python train.py --model="autoregressive pixel model" --arch="transformer_decoder" --mlp_ratio=2 --tie_word_embeddings=false --init="trunc_normal_002" --adamw_weight_decay_other_params=0.05
Rows from block 5 of a small autoregressive pixel model, named by matrix and row number. Rows with one number belong to one neuron. Each number is 128 + 32 x the weight over its row's rms, rounded and kept within 0 to 255. All counts start at 0.
After each neuron's rows are labels from the 100 images, of 14976, where the neuron reaches its largest size: "top examples" is what is common among them. Only what is clearly more common there than usual is listed. The data: photos of plants and fungi (iNaturalist).
# gate: MLP gate (model.blocks.5.mlp.gate.weight, 512x256), inputs 128-255
# fc1: MLP up (model.blocks.5.mlp.fc1.weight, 512x256), inputs 128-255
# fc2: MLP down (model.blocks.5.mlp.fc2.weight, 256x512, transposed), outputs 128-255

gate.264 [199 154 121 113 118 176 210 102 105  75 148 143 157 120 103 116  63 170 107 136 154 118 137 117 138 149 100 170 134 123 173 147 165 122 107  91 106  99 137 109 181 115 137 164 163 109 151 100 176 208 114 108 142 126 157 181  98 164 177  78  90 117 175 185  85 112 173 147 142 154 125 140 102  99 134  62  89 181 148 119 135 138 138 167 107 128 156 109  83  79 109 143 117 174 146  98 161 110 119 120 107  78  59 155  96 136 172 102 176 152 142 170 122 136 154 138 139 139 126 134 142 172 100 160 130 161 175 107]
fc1.264 [147  87 200 121 140 113 123 137 105 143 116 121 134 118 107 158 153 104  99 120 134 122 132 105 128 130  12 123 108 129 154 153 104 120 166  96 124 156 161 161 103 118  49 104 146 104  96  75 118  64 108 109 173  94  82 136 145 132  82 145 131  89  75 153 134  85  95 102  17 117 117  68  85 140 135 112 135 156 119 170 103 161  57 101 175 115 160 100 106 119 142 136 109 155  86 104 152  95 109 116 114 118 156 135 137 132  98  83 146 111  79  48 125 180 121 137 137 154 153 143  95 129 184 101 128 141 120 146]
fc2.264 [166 160 107 135 146 155 114 179 142 117 142 148 168 167 109 192 163  56 115  95 120 135 160  76  98 122  51 174  78  90 147  84 175 129 158 145 150 162 106 185 157 170 164  89 169  96 183 156 114  76  97  74 119 114 125  97  94 109 154 153  95 108 178 205  87 147 146 163 182 139 100 122 134 135 147 113 103  66 167 122 152 147 122 118  95  29 120 121 149 142 113 142 173 109 133 103 104  65 127 104 111 149 139 142 133 131 135 201 125 156 175 122 153  94  45  76 175 187 129 103 140  75  85 129 134 144 129 119]
top examples: order Caryophyllales

gate.278 [155 144 156 113 191 126 168 189 144 146 132 145 140 131  87 147  95 176 161 148 152 146 151 174 143 131 149 125  95 109  67 122 181 120 134  83 158  77 118 116 146 118 165 134 161 133 134 113 152 163 130 141 183 127 174 121 157  88 144 119 159 133 130 147 122 174 146 110 177 110 159 178 130 152 122 112 120 161 133 150 115 145 184 150 123 166 160  95  93 121 132 121 123  84 164 122 207 125 101 143 146 147 140 125 142 169 130 141 137 132 161 130 112 175 144 150  65 143 124  63 120  91 170 183 124 177 134 120]
fc1.278 [102 149  92 145  82 120  87 175  68 117 187 129 128 153 148 172  86 123 109 117 150 179 159  75 153 142 151 146 158 108 174 144  93  86 151 127  95 129  75 127 111 152 127 157 157 142  99 130 107 131 103 134 181  95 147  96 167 134 128 103  78 165  97  69 101 148 152 141 105  69 124 127 135  83 114 139  96 148 106 165 171 128  77  93 117 171 166  99 135  69 176  83 110  99 134 183 143 112 137 101 105 161 129 103 135 148 111 182  78 130 131 125 146 121 122 198 114 101  46 129 158 149 155 165  77 145 140 143]
fc2.278 [162 110 120 104 129 155 133 124 140  84  76 160 105 131 177 165  89 136 158 162 132 122  95 165  96 162 189 109 105 125 111 158 154 156 103  35  67 166 114 142 110 154 155 159  86 137 127  96 113 133 174 157 163 157 141 167 150 103 152 116 119 135  89 184  85  65 124 107 100 153  89  84  84 125  93 124 108 184 132  54  93  73 141 141 147 106 167  92 134  77 162 122  84 175 156 113 141 108 198 137 180 148 155 130 117 174 128 136 158 135  98 129 103 152  85 121 133 111 126 112 116 132  87 101 147 125 135 106]
top examples: order Caryophyllales; family: Cactaceae

gate.352 [124 155 115 118 151 102  99 107 167 110 127 116 144 204 125 114 152 134  85 118 121 175 140 139 118 142 123 113 172 169  84  87 152 141 139  72 159 104 145 128 123 154 107  69 175 109 176 195 123 144 161 151 182 136  93  93 128 120 122 121 148 155  87 133 139 159  76 144  93 140 124 153 172 194 138 138 166 123 141 166 152 131  81 129  90 136 140 144 107 120 127 103  81 166 109 124 145 110 125  88 136 186  82 175 112 137 182 118  79 167 127 125 183 159  68 119  73 171 129 146 140 163 140 105 123 174 156 103]
fc1.352 [131  69 128 131 103 146 109  92 102 101 146 173 129 142 144 147 108 135 172 133  99 101 118 111 143 162  95 153  89 128 102 127  99 131 113 170 146  92  89  82 134  98 208 154 174 181 169 133 185 146 139 154 126  76 192 146 190  84 200  81 130 129 129 159 112 115 102  98 125 129 145 145 140 115  47 183 152 157 186 135 130  95 146 114  61 119 140 175 152 119 152  61 176  53 136 115  54 164 123 141  58 126  69 125  83 150 126 128 137  96 133 156  55 101 203  88 161 129  74 130 171 114 121 160 129 150 122  98]
fc2.352 [102 130 135 135 115 120 141 146 119 157  82 111 133  94 134 102 193 118 151 125 174  94 119 186 164  90  55 125 146 170 180 156 151 146 156 104  92 164 153 110 123 131  95 162 111  84 141  77 113 116  84 139  39 185  90 115 134 167 156 165 126 106 105 114 137 118 117 167 100 132 114 101 129 173 102 125  73 153 138  89  95 152 157  94 132 165  47  72 190 129 131 141 210 129  90 138 207 202 139 140 157 122 157  53  93 143 136  46 152 149  86 138  96 152  94 144 139 138 134 122  78 149 161 161  96  50 119 132]
top examples: family: Asteraceae

gate.171 [125 141 120 104 117  85  95 151 117 139  89 111 119 129 136 107 114 193 107 137 116 211 154 181 130 143 109 100 108  85  71 106 137 106 158  92 161  95 115 128 120 141  92 137  90 112 127  97 107 124 111 113  99  95 133 146 181  52 126 134 115 116 152 131 113 198 187  75 123 165  78 111 155  97 141 111  91 129 123 181 223 174 145 131 140 140 154 169 114 160 127 111  36  52 125  50 139 106 132  99 174 142  88 138  92 140 141 123 173 141 138 107  96 101 167 177 129 184 164 119 117 150 111 152 138 149 138  93]
fc1.171 [ 81  83  95 155 143  86 165  36 125 113  96  75 171 134 137 166  77 154 156 113 123 134 100 110  77  99 137 165 163  85 161 163  97  80 173 172  83 138 131 120 189 118 105  62  63 143 114 110 106  95 164 118  80 181  54 126 138 144 135 108  67 198 150 136  97 158 128 138 105 115 121 127 133 122 138 116  76  95 133 128 105 137  95 148 162 138 115 195 171 123 143  86 110 157 125  98 169  47 122 102 107 110 160 146  99 151 110 147 100  82 145 151 161 141 172 133 120 131 126 103  72 135 176 131  99 153 162  98]
fc2.171 [123 141  61 124  88 207 127 180 168 144 145  62 129 115 190 115 108  87 126  68 156 135 140 141 182  80 165 111 100 150 110 141  99 201 107 109 156 145 141 114 103 139  63 128  92 158 165  92 102 171 160 139 119  45 119 102 135 133 121 121 153 140 123  92 116 115 108  65 133 179 157 105  71 102  94  24  96 116 166 146 134 149 114 157  97 131  79 108  86 151 131 115  79 141 130 111 106 129 125 161 118 185 122 144 139 163 140 183 191 152  84 205  86 122 103 132 134  70 153 137 221 138 118  95 122 137 176 148]
top examples: order Caryophyllales; family: Cactaceae

gate.456 [128  69 122 155 127 129 119 157 109  91 127 122 119 128 108 132 122 140 101 109 142 140 160 142 133 157  96  75 149 110  94 129 219  23 127 169 130 106 143 108 189 166 158 137 178  87 138 119 132 122 122 162 155  91 118 136 163 181  48  87  99 125 115 104 172 116  68 100 125  97 115 124 142 151 152 119 196  95 145  83 122 100 147 118 143 171 117 154  62 147 123  91 100 154 139 171 130 157 121 156 190  62 140 145 118  88 117 146 142 142  99 184 162 140  80 162  96 140 144 157 101 134 124 113 111 154 197 136]
fc1.456 [ 70 141 113 121 102 136 147  93  95 175 127 142  94 157  87 141 119 183 150 129 153 131  68  53  99  97 106 133 154 129 118 118 154 137 106 124 141 188 140  89 124 118 144 144 114 161 127 112  70 123 154  71 137 100 128 104  82  58 102 129 151 109 109 131 154 147 126 133 119 146 236 116 123  60 131 128 141 150 110 151 114 130 115  69  94  47 136 159 165  52 117 105 135 136  69 132 161 143 148 161 114 126 136 103 185 147 108 202 157 131 160  66 141 119 149 101 147  86 157 154 170 175 171 108 160 150 165 152]
fc2.456 [140 154 129 162 177 150 165 123  51 121 114 119 127 179 170  99 122 160 108 112  46  86 104 118 133 124 133  91 185  97 122 126 159 143 144 162 134 142  92 182 100 150 138 136  86 149 141 123 174 105 128 135 126 146 168 185 164 164 137 119 115 160 143 158 131 134 135 177  93 145 132 135 155 129 148 104  81  85 151 128 153 145 117 150 133 151 147 114 105 211 101 110 165 165 175 188 183 107 139 124 164 131 170 166 100 118 139  98  94 128  95 109 109 131 138 133 134  83 113 201  82  85 126 114  96 113 142 196]
top examples: order Asterales; family: Asteraceae

gate.114 [142 183  85 142 115 111 110 140 137 107 119 247 127  73 133 145  58 156 122 120 119 109 152  89 100 153 169  92  99  67  96  22 143 102 166  80 154 111 181  82 129 127 159 140 137 140 132  72 143 200 117  99 138 148 134 109 138 150 101 107 156 110 122 156 115 143  92 124 164  98 135 149 109 198 162 131 155  87 131 105 136 104 158 127 106 122 179 171 101 100 154  87 126 110 127 115 162 152 107 118 126 134 167 124 157  85 140 131 120 124 113 173 169 155 126 147 130 144  85  83 132 132 132  95 133 139 170 124]
fc1.114 [153 179 156  89 142  88 137 148 163 177 109  85 133 133 174 122 161 108 147 152 136 154 156 163 147 134 149 153 112 129 144 175 118 136 127 139 126 149 135 142 155 157 116 145 117  90 106 202 139  79 166 130 189 164 128 153  47 129 182 181  94  79 139 111 123  95 160  81 111 104 120 111  97  36 124 139 139 161 134 123 101 117 103 107 174 133 111 104 143 176 173 177 166 155 160 159  58 105 139 104  95 130  75 147 172 120 138 145 132 104  87 125  91 146 132  82  54 107 102 201  95 143  80 143 114 134 140 105]
fc2.114 [114 125 203 124 181 134 149 123 137  97  93 128 116 112 156 152 116 137 115  87  85 140 144  96 104 162 144 142 152 108 138 123 127 201 176 161 108 165 141 164 140  93 113 146  99 193 172  57 125 147 128 142 113  94 131 123 154 106  98 107 134 166 129 170 159 109  98  93 120  88 168 145 207 164 132 137  65  84  94 102 140 130 148  73 132 131 121  77 101 164 109 142 110 133 114 135 149 115 105 147 158 138 151 181 148 135  60 128 157 143 158 121 109 164 154 129  92 152 111  43 121 119 143  87 118 136 182  94]
top examples: order Ranunculales

gate.454 [142 187 187 133 105 131  83 149 120 112 149 197 174 101 122 188 109 105 152 164 177 159 134 105 148  91 145 159 158 128 202 141 100 151 132 136 152  81 118 153 171 165 104 161 205 147 155 123 142 113 114 112 134 152 138  91 152  89 141 132 154 140 160  59 158 159 109 145 158 170 149 156 110 117 187 111  94 101  82 177 160 131 132 228  65 148 173 174 115 106 153 143 125 110 123 117 168 165 153 103 149 136  89 131 103 135 132 150  94 116 128 123 106 151 127 159 165 107 127 110  85 105 152 154 106 137  93 106]
fc1.454 [143 140 121  79 132  68 151 129 198 108 144 120 135 154  74 198 174  79 133 105 128 172 142  67 116 115 200 134 188 151 138 123 138 128 140 163 135  98 121 165 161 165 159 100  69 151 113 128 105  95 124 122 103 107 152 131 129 104 155 141 138 125  86 151 158 146 128 119 152 109  85 116 145  48 106 165 145 144  54 143 123 151 139  93 152 171 148 111 166 186 138 163 122 143 155  79 128 141 138 177 157 100 120 148 134 110  98 130 207 122 114 177 139 124 148 164  65 142 110 120 114 160  56 143 193 118 155 189]
fc2.454 [108  84 151 149 167 147 190 189  79 148 109 157 148 137 135 109 132  65 142 142  98 107 119  82 103 105 161  90  92  90 128 164  97 140 131  59 105 110 135 159 134 119 137 161 138 144 187 149 151 134 105 130 161 128 163  80 135 102 140 184  90 132 162 186 170 111  64 154  49  87 176 133 110 103  76 118 112  98 122 155 165  59  78  93 171 149  69 164 167 158 110 155  98 106 159 107 118 118 158  99 171 170  88 127 113 137 108 165 133  92 103 103 164 163 106 176 139 150 140 138 110 132 160 126 100 125 153 151]
top examples: class Liliopsida

gate.363 [ 92  67 138  78 148  91 159 183 114  81 122 148 182 105  94 115  93 219 105 148 172 137 115 176 101 127 110 170 151 116 173 150 146  96 139 160 106  88 119 208 149 106 183 144  80  62 117 162 103 106 105 134 149 161 148 144 117 159 108 106 172 114 153  94  99 177 181 141 107 152 123 130 150 136  91 175 190 111 157 107 106  77 128 143 128 157  78 147 127 141 127 192 104 201 131 107 100 167 139 172 131 123 148 199 161 173 103 132  41 142 174 142 131 103 136 104 113 170 171 146 143 139 138 147 140 132 136 119]
fc1.363 [145 172 132 123  66 165 152 109 136 106 197 160  63 189 162 109 180 117 130 103 123 113 131 120 125 135 137  76  86 151 123  97 113 150 173  86 157 130 144 123 129 121  63 129 186 134 131  87 117 181 150 106 178 121 139 129 118  91 156 152 144 153 147 120 142 116 134 137 174 186 136 139  87  97 199 113 146 155 137 123 172 128 181  80 131 128 167 143 120  86 109 109 143 105 109 142 158 122 109 177 110 137 133  76  79 129 124 116 188 126 129 150 152 151 173 151 135 128 152 119  88 100  72 164 131 131 129 126]
fc2.363 [169 143  70 160  74 112 156 100  88  73 143 168 124 117 147 149 120  78 148 150  96 197 139 130 147 109 132 186 165  31 176 149 133 114 106 109 181 136 177 116 135 108 200 105  98  92  88  91 181 138 140  99  60 154 158 111 123 134 118 113  78  81 166 105 128 133 105 114 121 105  90  98 215 124  91 142 154 153 130 112 103 130  64 200 128 129  78 118 116 125 106  90 143 118 136 118 126  47 153 122 131 188  99  95 148  84 136 123  94 152 147 120  97 120 134 105 173 128 112 175 129 152 178 148 133 111 112 174]
top examples: order Asterales; family: Asteraceae

gate.446 [118 188 159  78  92 124  94 115 122 153 138  89 117 128 102 116  97 118 133  92 133 161  94 122 124 103 116 114 160 112  87 109 155  62 115  59 134 100  95 126 102 194 122 106  58 116 149 124 112 198 162  87 119 120 164 160 144 164 146  70 151 170 159 108  93 135  70 163 120 133 136 130  69 205 104  98 122  93 108 122 157  79 151 150 123 134 160 172 157 165 129 147 113 157 132 136 105  40 122 145  94 144 147 150 104 136 154 143 146 154 122 154 114 120 149 168 165 135 190 174 161 131 135 126 134 102 159 130]
fc1.446 [ 98 120 149  82 152 112 138 159 104 157 130 122 139  97  62 114 123 151 172 109 144 120 102 110 125 147  82  83 131 139  98 128 115  39  57  44 196 100 143 123 116 157 146 153 138 100 116 184  80 132  76 110 128 140 119 141 143 115 161 151 133 124 182  47 112  96  88 129 119 123 122 168 121 152  95 121 187 203  46 123 178 131 179 131 126 143 129 171 170  94 135 113  81 103 138 136  73  81 132 136 141  95 138 162  75  54 113 111 164 131  77 123 105 114 148 132 131 142 143 129 157 160  61 112 123  93 136 176]
fc2.446 [115 114 114 157 134 165 107 183 103 105 120 146 130  86 128 111 110 152 141 143 141 173 106  99 225 168  83  48 136 129 153 155  53 197 160 146 144 133 120 168 153 139  92 176  82 107 129 104 157 109 122 138 156 171 114 123 134 117  33 170  95  83 176  87 163 115 148  99 121 133 124 114 158 119 125  99 145  88  93 141 138 138 139 126 109 136 114 125 165 151 156 152 106 101 100  67 148 141 128  88 140 157 123 123 102  94 107 158 106 139 138 116 126 151 170 117  82 115 120 149 124 129 167 170 113 116  97 138]
top examples: class Liliopsida

gate.94 [136  99 185 101 139 110 138 128 118  98 129 110 133 143 172 109 108 122 144 153 173 125 114  76 119 139  98 169 132 135 124 140 165 144  73 156 154  51 147 129 123 164 158 123 123 126 116 150 153 125 143 117 186 115 108  93 123  94 156 193 137 165 140 168 136 181 152 124 130 138 148 163  94 142  94  89 180  98 160 134 165 113 146 128  87 130 161 156 120 136  97  84  97  64 132 102 154  97 120  88  76 113 109 105  99 194 135 108 113 109 167 156 103 149 109 123 129 117 184 143 171  82 186 140 111 184 181 119]
fc1.94 [148 105 130 105 114 182 154 109 147  90 135  53  82 139  97 160 137 122  98 129 183 176 128 131 122 108 138 164 117 149 159  99 148 160 222 117 123 137 132 136  81 102 140 117 126  40  55 134 166 138 165  93 151 180 123 144 137 118 134 166 144 149 128 167 103 126 101 173 153 147 188 174 100 102  85 102  91 161 180  96 134  76 128 113 160 159 169 161  84  92  98  82 121 155 202  94 115 126  92 103 178 132 106  71 147 143 117 103 128 123 188 106 134 172 161  96 151 177 136  83 112 124 130 103 132 155 134 111]
fc2.94 [139 174 109 152 192 140 165 121 123 159  97 172 110 132  84 102  88  97 110  89  94 122 129 102 199 112  99 102 119 102 143 153 125 102  54 122 136 131 129 117 113 119 151  89 127 180 184 142  37 132  97 109 121 144 126 190  85 106 174 110 125 132 188 104 163 121 125 121 128 141 152 153 152  82 158 102 184  94 112 160 160 119 132 132 114 148  31  93 179 144 140 174 144 125  55 140  85 151 169 141  90 102 136 183 133  96 127 156 156 174  85 150 146 156 135 146  62 137 154 142 122 126 162  75  60  71 137 166]
top examples: order Caryophyllales; family: Cactaceae; text has "cactus"

gate.165 [114 143 178  77 103 170 214 119 142 108 150 167 110 164 153 153 104 142 142 112 100 108 105  82 171 179 110 128 106  82  99 133  98 152 137 136 180 111  90 155 177 139 143 178 142 133 139 110 136 120 130 171 114  83 167  89 110 148 120 102 186 131 164 244 170 102 179 113 129 146  92  84  97 131 151 159 128 139  89 133 163 156 141 145 131 117 132 108  64 150 164 112  96  98 116  94  95 167 162 110 119 149 116  74 138 119 107 132 181 136  97 165 124  93 112  98 187 165 184  60 134 134 177 110 134 220 196  93]
fc1.165 [167 146 112 126 113 117 101 142 161 150 126 174 110 126  91 144  99 146 117 123 136 125 149 133  77 118  19 140  92  72 177 112 145 144 151  83 154  89 140 162 169  85  90  53 117 108 100 136 116 175 123 143  74 146 137 223 135 117 111 138 106 145 201 109 132 133  80 110 137 162 146 106 113 101 187  69 124 163 126 127  96  80  66  94  83 187 122  54  86 100 106 125 133  82 150  86 161 147 107 138  73  28 180 141 124 116 119 137 124 123 150 149 115 150 152 144 108 144 122 161  98 110  99  91 130 134 125 111]
fc2.165 [137 132 114 166 100 140 124 154 108 131 145 112 148 142 104 160 194 112 117 143 147 172 106  80  92  89 149 174 204 124  76  53 132  93 145 193  92 113  71 109 124 103 182 135 139 100 200 162 117 122 166 130  93 127 129  92 142 139  96 123 175 107  76 126 142 114  59 191 163 188 119 143 131 155 144  74 132 113 187 147 160 105 188 132 144 105 141 145 185 138  76 108 103  96 133 170 160 175 147 155 135 146 142 139 142 133 102 124 121 159 136 133  81  92 209 128 108 100 188 113 127 114 177 114 110 117  79 136]
top examples: order Caryophyllales; family: Cactaceae

gate.411 [135 157 109 151 115 124 142 168 187  60 114 113 124 120 176  97  58 190 146 105 158 176  65 128 143  66  78 145 101 105 135 111 194 179  82 136 149 147 126 168 139 120 132 114 113 131 166 141 113 139 177  97 152 128 148 127 102 128 147 147 102 129 169 142  61 139 139  92 163 122 127 158  96 147 167  64 132  97 143 140 150 125 120 190  50 122  82 152  88 132 140  94  73 103 141 151 123 149 143 129  67 175  97 162  79 129 114 100 128 104 110  98  71 211 116  69 161 155 171 115 118 142  90 129 134 118 130 150]
fc1.411 [117 155 114  78 150 187  91  86  45 158 152 141 148 157 145 211 178  83 113 160 119 144 182 107  98 153 112  73 139 148  97 100  94 105 117 106 203 115  58 107 114 132 152 144 129 119 120 143 109 144 153 134 165  82  83 143 151 141 139 123 124  62 125  87 172 110 180 146 102  92 162 109 151 120 123 173 118 165 163 108  90  76 145 116  69 105 102 119 131 188 202 141 104 104 137 138 112 103  77 163 130  54 147  72 116 132 184 138 133 165  90  92 129 127 159 137 179 115 111  77 135 137 146 140 140 193 179 150]
fc2.411 [ 75  62 182 156 180  92  82 127  59 130 104 139 131  91 104  84 110 119 131  99 116 124 124 115 171 150 179 120 101 171 167 150 126  93 131 146 112  98 193 141 134 119 137  70  98 147  79 164 122 121 113 114 154 147 110 209 161  64 143 151  74 139 100 155 144 140 105 145 139 111 105  61 131 119 111  88 141 152  89  98  91 115 113 176 114 144 144 124 182  90 162 183 146 162 103 117 161  89 113  76 110 139 172 140 145 134 131 146 155 115  94 115 135 152  51 147 177 111 130 132 116 131 130 149 129 121 157 123]
top examples: order Caryophyllales; family: Cactaceae

gate.90 [150 168  84 109 110 154  97 140 138 109  60  96  80 129 136 120 101  89 120 123 103 157 120 102  83 179  87 171 163 130 143  92 168 117 132 136 203 115 146 104 119 182 141  88 155 100 153 118 108 120  76 138 119 185 146 165 140 144 121 158 122 168 119 145 159 143 148 172 119 166 130 117 153 131 129  95 127  97 105 132 179 148 166 207 149 119 143 129  60  95 109 117 133 143 125 119 139 112 116  81 115 122 174 150 193  87 148 122 151 222 122 141 139 139  76 132 185 169 166 147 170 163 170  95 109 119 115  84]
fc1.90 [126 129 144 189  91 141 117 144 118 156 105  94 128  95 144 156 125  61 153 143 166  81 127 122  62 136 185 161 210 138 139 155 134 112 148 143 181 143  83 182 170 139 185  94 171  90 116 195 125 129 150 109 152 171 150 154  97  94 179  81 188 162  78 125 139 165 146 135 111 131  83 115 105 106 124 147  78 129  72 164 129 142 160 129 110 124 124 124 162  59 119 110 145 118 114 156 100 139 148  99  84 122 124  97  81 109 121 144 114 135 178  52  86 140 100  97 187 143 103  90  83 104 110  85 123 148 114  89]
fc2.90 [ 89 230 135 164 140 115 169 107 128  88 123 151 183 125 170  92 170 135  85 108  98 126  62 155 135 113 116 117 158 132 135 169 155 143  83 135 120  91 170 112  70 115 135 178  88 198 100  42 100 148 143 125 109 136  99  88 194 186 110 132 108 186 157 103 132 149 200  79 118 170 131 178 171 153 126 162 134 144  86 154 148 155 120 115 142  92 146 145 127 141 109 105 146 154  92  90 113 138  69 180 145 148  82 150 169 131 151 140 119 148  92 113 108 169 109 185 136 123 144 129 127 162 154 143 114 170  76  92]
top examples: order Asterales; family: Asteraceae