config.toml
model = "autoregressive pixel model"
dataset = "photos of plants and fungi (iNaturalist)"
width = 256
bias = "all"
positions = "rope"
residual_init = "scaled_by_depth"
beta2 = 0.99
beta1 = 0.9
shampoo_beta = 0.95
one_sided = true
final_lr_fraction = 0
Rows from block 3 of a small autoregressive pixel model, named by matrix and row number. Rows with one number belong to one neuron. Each number is 50 + 15 x the weight over its row's rms, rounded and kept within 0 to 99. All counts start at 0.
After each neuron's rows are labels from the 100 images, of 14976, where the neuron reaches its largest size: "responds to" is what is common among them. Only what is clearly more common there than usual is listed. The data: photos of plants and fungi (iNaturalist).
# gate: MLP gate (model.blocks.3.mlp.gate.weight, 512x256), inputs 0-51
# fc1: MLP up (model.blocks.3.mlp.fc1.weight, 512x256), inputs 0-51
# fc2: MLP down (model.blocks.3.mlp.fc2.weight, 256x512, transposed), outputs 0-51

gate.32:36 87 34 17 67 58 24 70 45 30 51 74 44 44 43 46 56 64 32 45 66 52 48 35 43 49 35 29 58 45 27 57 44 68 65 61 32 76 44 21 69 25 47 65 28 53 46 50 41 50 36 52
fc1.32:63 41 53 65 61 36 55 45 49 78 53 46 73 55 24 42 56 62 24 66 42 42 55 69 58 74 39 66 37 50 37 20 53 68 62 64 55 61 36 56 63 60 52 33 84 55 35 57 39 83 79 61
fc2.32:48 62 33 13 42 28 36 49 49 46 36 33 55 41 58 78 52 62 25 59 50 53 62 54 60 27 54 56 55 09 43 69 37 56 35 43 40 42 75 52 41 39 36 65 59 71 57 38 27 51 43 38
responds to: order Caryophyllales; family: Cactaceae

gate.232:52 71 27 62 35 70 43 45 51 61 55 65 58 50 73 59 59 47 62 49 78 58 55 54 44 28 48 54 68 76 51 54 68 51 64 40 58 34 23 54 45 62 50 37 50 58 46 52 51 33 58 68
fc1.232:50 91 39 64 36 66 37 45 33 51 51 71 41 39 49 63 56 48 49 68 48 43 36 54 61 46 54 64 55 43 57 36 35 57 43 43 24 54 46 51 12 35 52 49 52 55 55 39 30 23 29 43
fc2.232:39 56 37 23 32 61 64 30 44 62 37 61 48 47 62 58 57 40 66 67 39 60 22 22 53 74 56 46 46 57 81 65 39 55 51 63 57 50 50 58 47 50 59 88 41 44 45 42 63 41 70 61
responds to: order Asterales; family: Asteraceae

gate.414:24 60 45 58 40 46 32 76 25 61 84 54 56 34 51 58 30 66 52 51 68 52 59 53 69 52 18 51 59 80 46 42 51 52 35 44 44 57 79 42 63 35 63 66 56 39 38 50 47 73 48 24
fc1.414:32 32 37 43 45 29 20 70 74 67 61 47 73 25 52 64 44 52 31 47 30 47 67 55 71 42 51 28 46 62 62 38 28 58 28 15 48 63 44 61 30 42 37 58 50 47 57 55 91 68 29 31
fc2.414:67 44 80 54 34 44 62 63 74 54 37 64 34 56 54 58 55 48 31 58 53 27 30 23 48 59 86 53 52 67 15 50 71 58 80 32 53 34 64 37 56 36 40 42 45 46 41 57 55 58 53 52
responds to: order Caryophyllales; family: Cactaceae

gate.130:75 66 47 49 51 50 51 30 40 46 30 62 43 62 29 50 58 57 77 58 50 14 40 62 41 62 54 51 57 30 43 46 64 56 36 25 45 95 63 48 71 64 49 36 18 42 53 57 45 71 35 50
fc1.130:33 75 46 70 48 27 53 47 17 56 36 31 17 75 52 46 34 61 33 65 38 61 23 40 40 80 54 30 48 49 32 53 45 49 26 68 61 45 46 38 43 39 34 26 35 34 19 62 47 38 31 86
fc2.130:21 77 33 67 70 47 49 16 42 49 24 25 71 78 58 40 46 75 59 64 25 00 62 28 66 49 45 52 56 63 54 63 53 62 29 52 45 54 70 70 40 70 53 16 52 44 62 78 63 40 54 51
responds to: class Liliopsida

gate.333:25 52 50 25 47 43 50 57 58 33 33 61 22 72 41 43 59 52 22 95 60 55 54 52 45 45 51 50 42 68 63 58 58 78 38 66 62 28 38 59 72 52 28 65 43 54 49 49 59 40 62 43
fc1.333:51 49 71 27 55 22 36 58 61 27 39 16 52 71 50 21 71 44 35 56 60 29 59 31 47 50 46 54 52 72 49 52 33 85 36 59 68 49 32 68 55 57 30 54 57 21 51 38 51 65 59 40
fc2.333:24 42 27 51 63 62 55 64 78 63 35 44 45 57 48 62 48 78 65 61 37 51 21 56 48 68 42 52 44 40 52 50 46 34 36 86 53 51 65 47 46 66 67 45 43 49 40 47 51 67 47 74
responds to: class Liliopsida; order Caryophyllales

gate.82:82 61 48 30 45 60 59 45 35 71 35 81 46 42 26 65 63 64 44 37 76 48 45 63 37 49 34 29 37 56 71 68 41 48 76 37 71 49 43 64 56 25 61 59 18 45 58 42 46 93 27 40
fc1.82:59 66 46 66 56 80 45 96 54 37 21 31 54 49 48 51 84 58 25 50 77 73 39 76 40 30 53 34 50 57 29 29 55 23 50 54 78 52 50 55 43 47 38 36 43 39 49 39 48 63 51 69
fc2.82:63 70 62 48 38 60 50 33 33 54 45 20 56 48 63 61 56 55 56 63 19 43 43 36 26 51 53 58 71 59 72 59 35 58 55 45 46 70 64 35 40 55 62 69 34 30 55 47 35 48 35 18
responds to: order Caryophyllales; family: Cactaceae

gate.100:37 53 59 45 43 45 42 71 34 38 43 59 71 44 44 60 55 75 57 82 62 28 59 63 76 51 60 66 24 23 35 40 66 45 65 47 49 45 43 51 38 32 55 44 42 49 35 52 29 61 75 22
fc1.100:49 51 62 63 51 58 40 59 41 27 46 75 44 29 44 40 73 64 52 56 30 58 62 79 16 54 33 22 67 34 64 49 60 51 65 72 48 67 42 53 38 76 33 64 61 16 42 59 62 48 76 47
fc2.100:38 52 63 53 40 39 79 52 44 61 56 71 63 65 46 58 79 65 54 36 49 47 40 36 55 61 33 51 65 39 66 34 35 54 40 38 44 85 50 48 44 41 51 77 61 43 20 34 54 48 35 30
responds to: order Caryophyllales; family: Cactaceae; text has "cactus"

gate.330:64 61 42 58 63 33 39 34 49 78 36 38 40 32 40 60 13 47 42 51 44 60 29 77 65 26 32 57 83 42 57 35 59 39 27 65 46 56 69 57 52 60 43 50 41 75 63 49 53 65 41 48
fc1.330:48 78 66 62 40 69 71 49 55 64 53 84 40 48 74 34 57 48 70 54 45 58 56 55 50 58 51 42 60 75 49 47 71 53 63 23 54 61 21 31 31 48 57 64 34 29 38 50 52 23 51 42
fc2.330:46 54 43 45 56 38 78 21 48 36 40 63 74 87 63 61 42 49 31 58 39 45 70 60 29 45 56 51 28 35 27 52 22 58 24 50 65 65 31 58 40 51 48 71 59 39 43 26 68 44 41 53
responds to: class Liliopsida; order Caryophyllales

gate.163:71 78 43 63 85 48 27 57 31 79 51 50 51 47 49 52 64 35 57 62 72 36 89 37 63 39 49 50 40 59 64 40 65 52 54 58 43 44 75 40 48 49 29 55 55 54 37 53 60 07 58 43
fc1.163:52 52 40 64 67 32 40 54 67 67 53 65 29 51 63 33 71 62 67 64 72 38 66 39 57 41 66 44 58 44 38 25 65 49 83 43 49 50 56 58 72 19 50 56 52 51 55 51 70 54 53 45
fc2.163:64 59 27 60 56 62 31 42 42 66 38 59 33 51 58 41 58 47 44 42 54 38 21 62 61 50 39 47 64 53 71 59 71 48 53 42 63 45 60 39 69 25 51 81 53 54 36 71 52 43 57 54
responds to: order Asterales; family: Asteraceae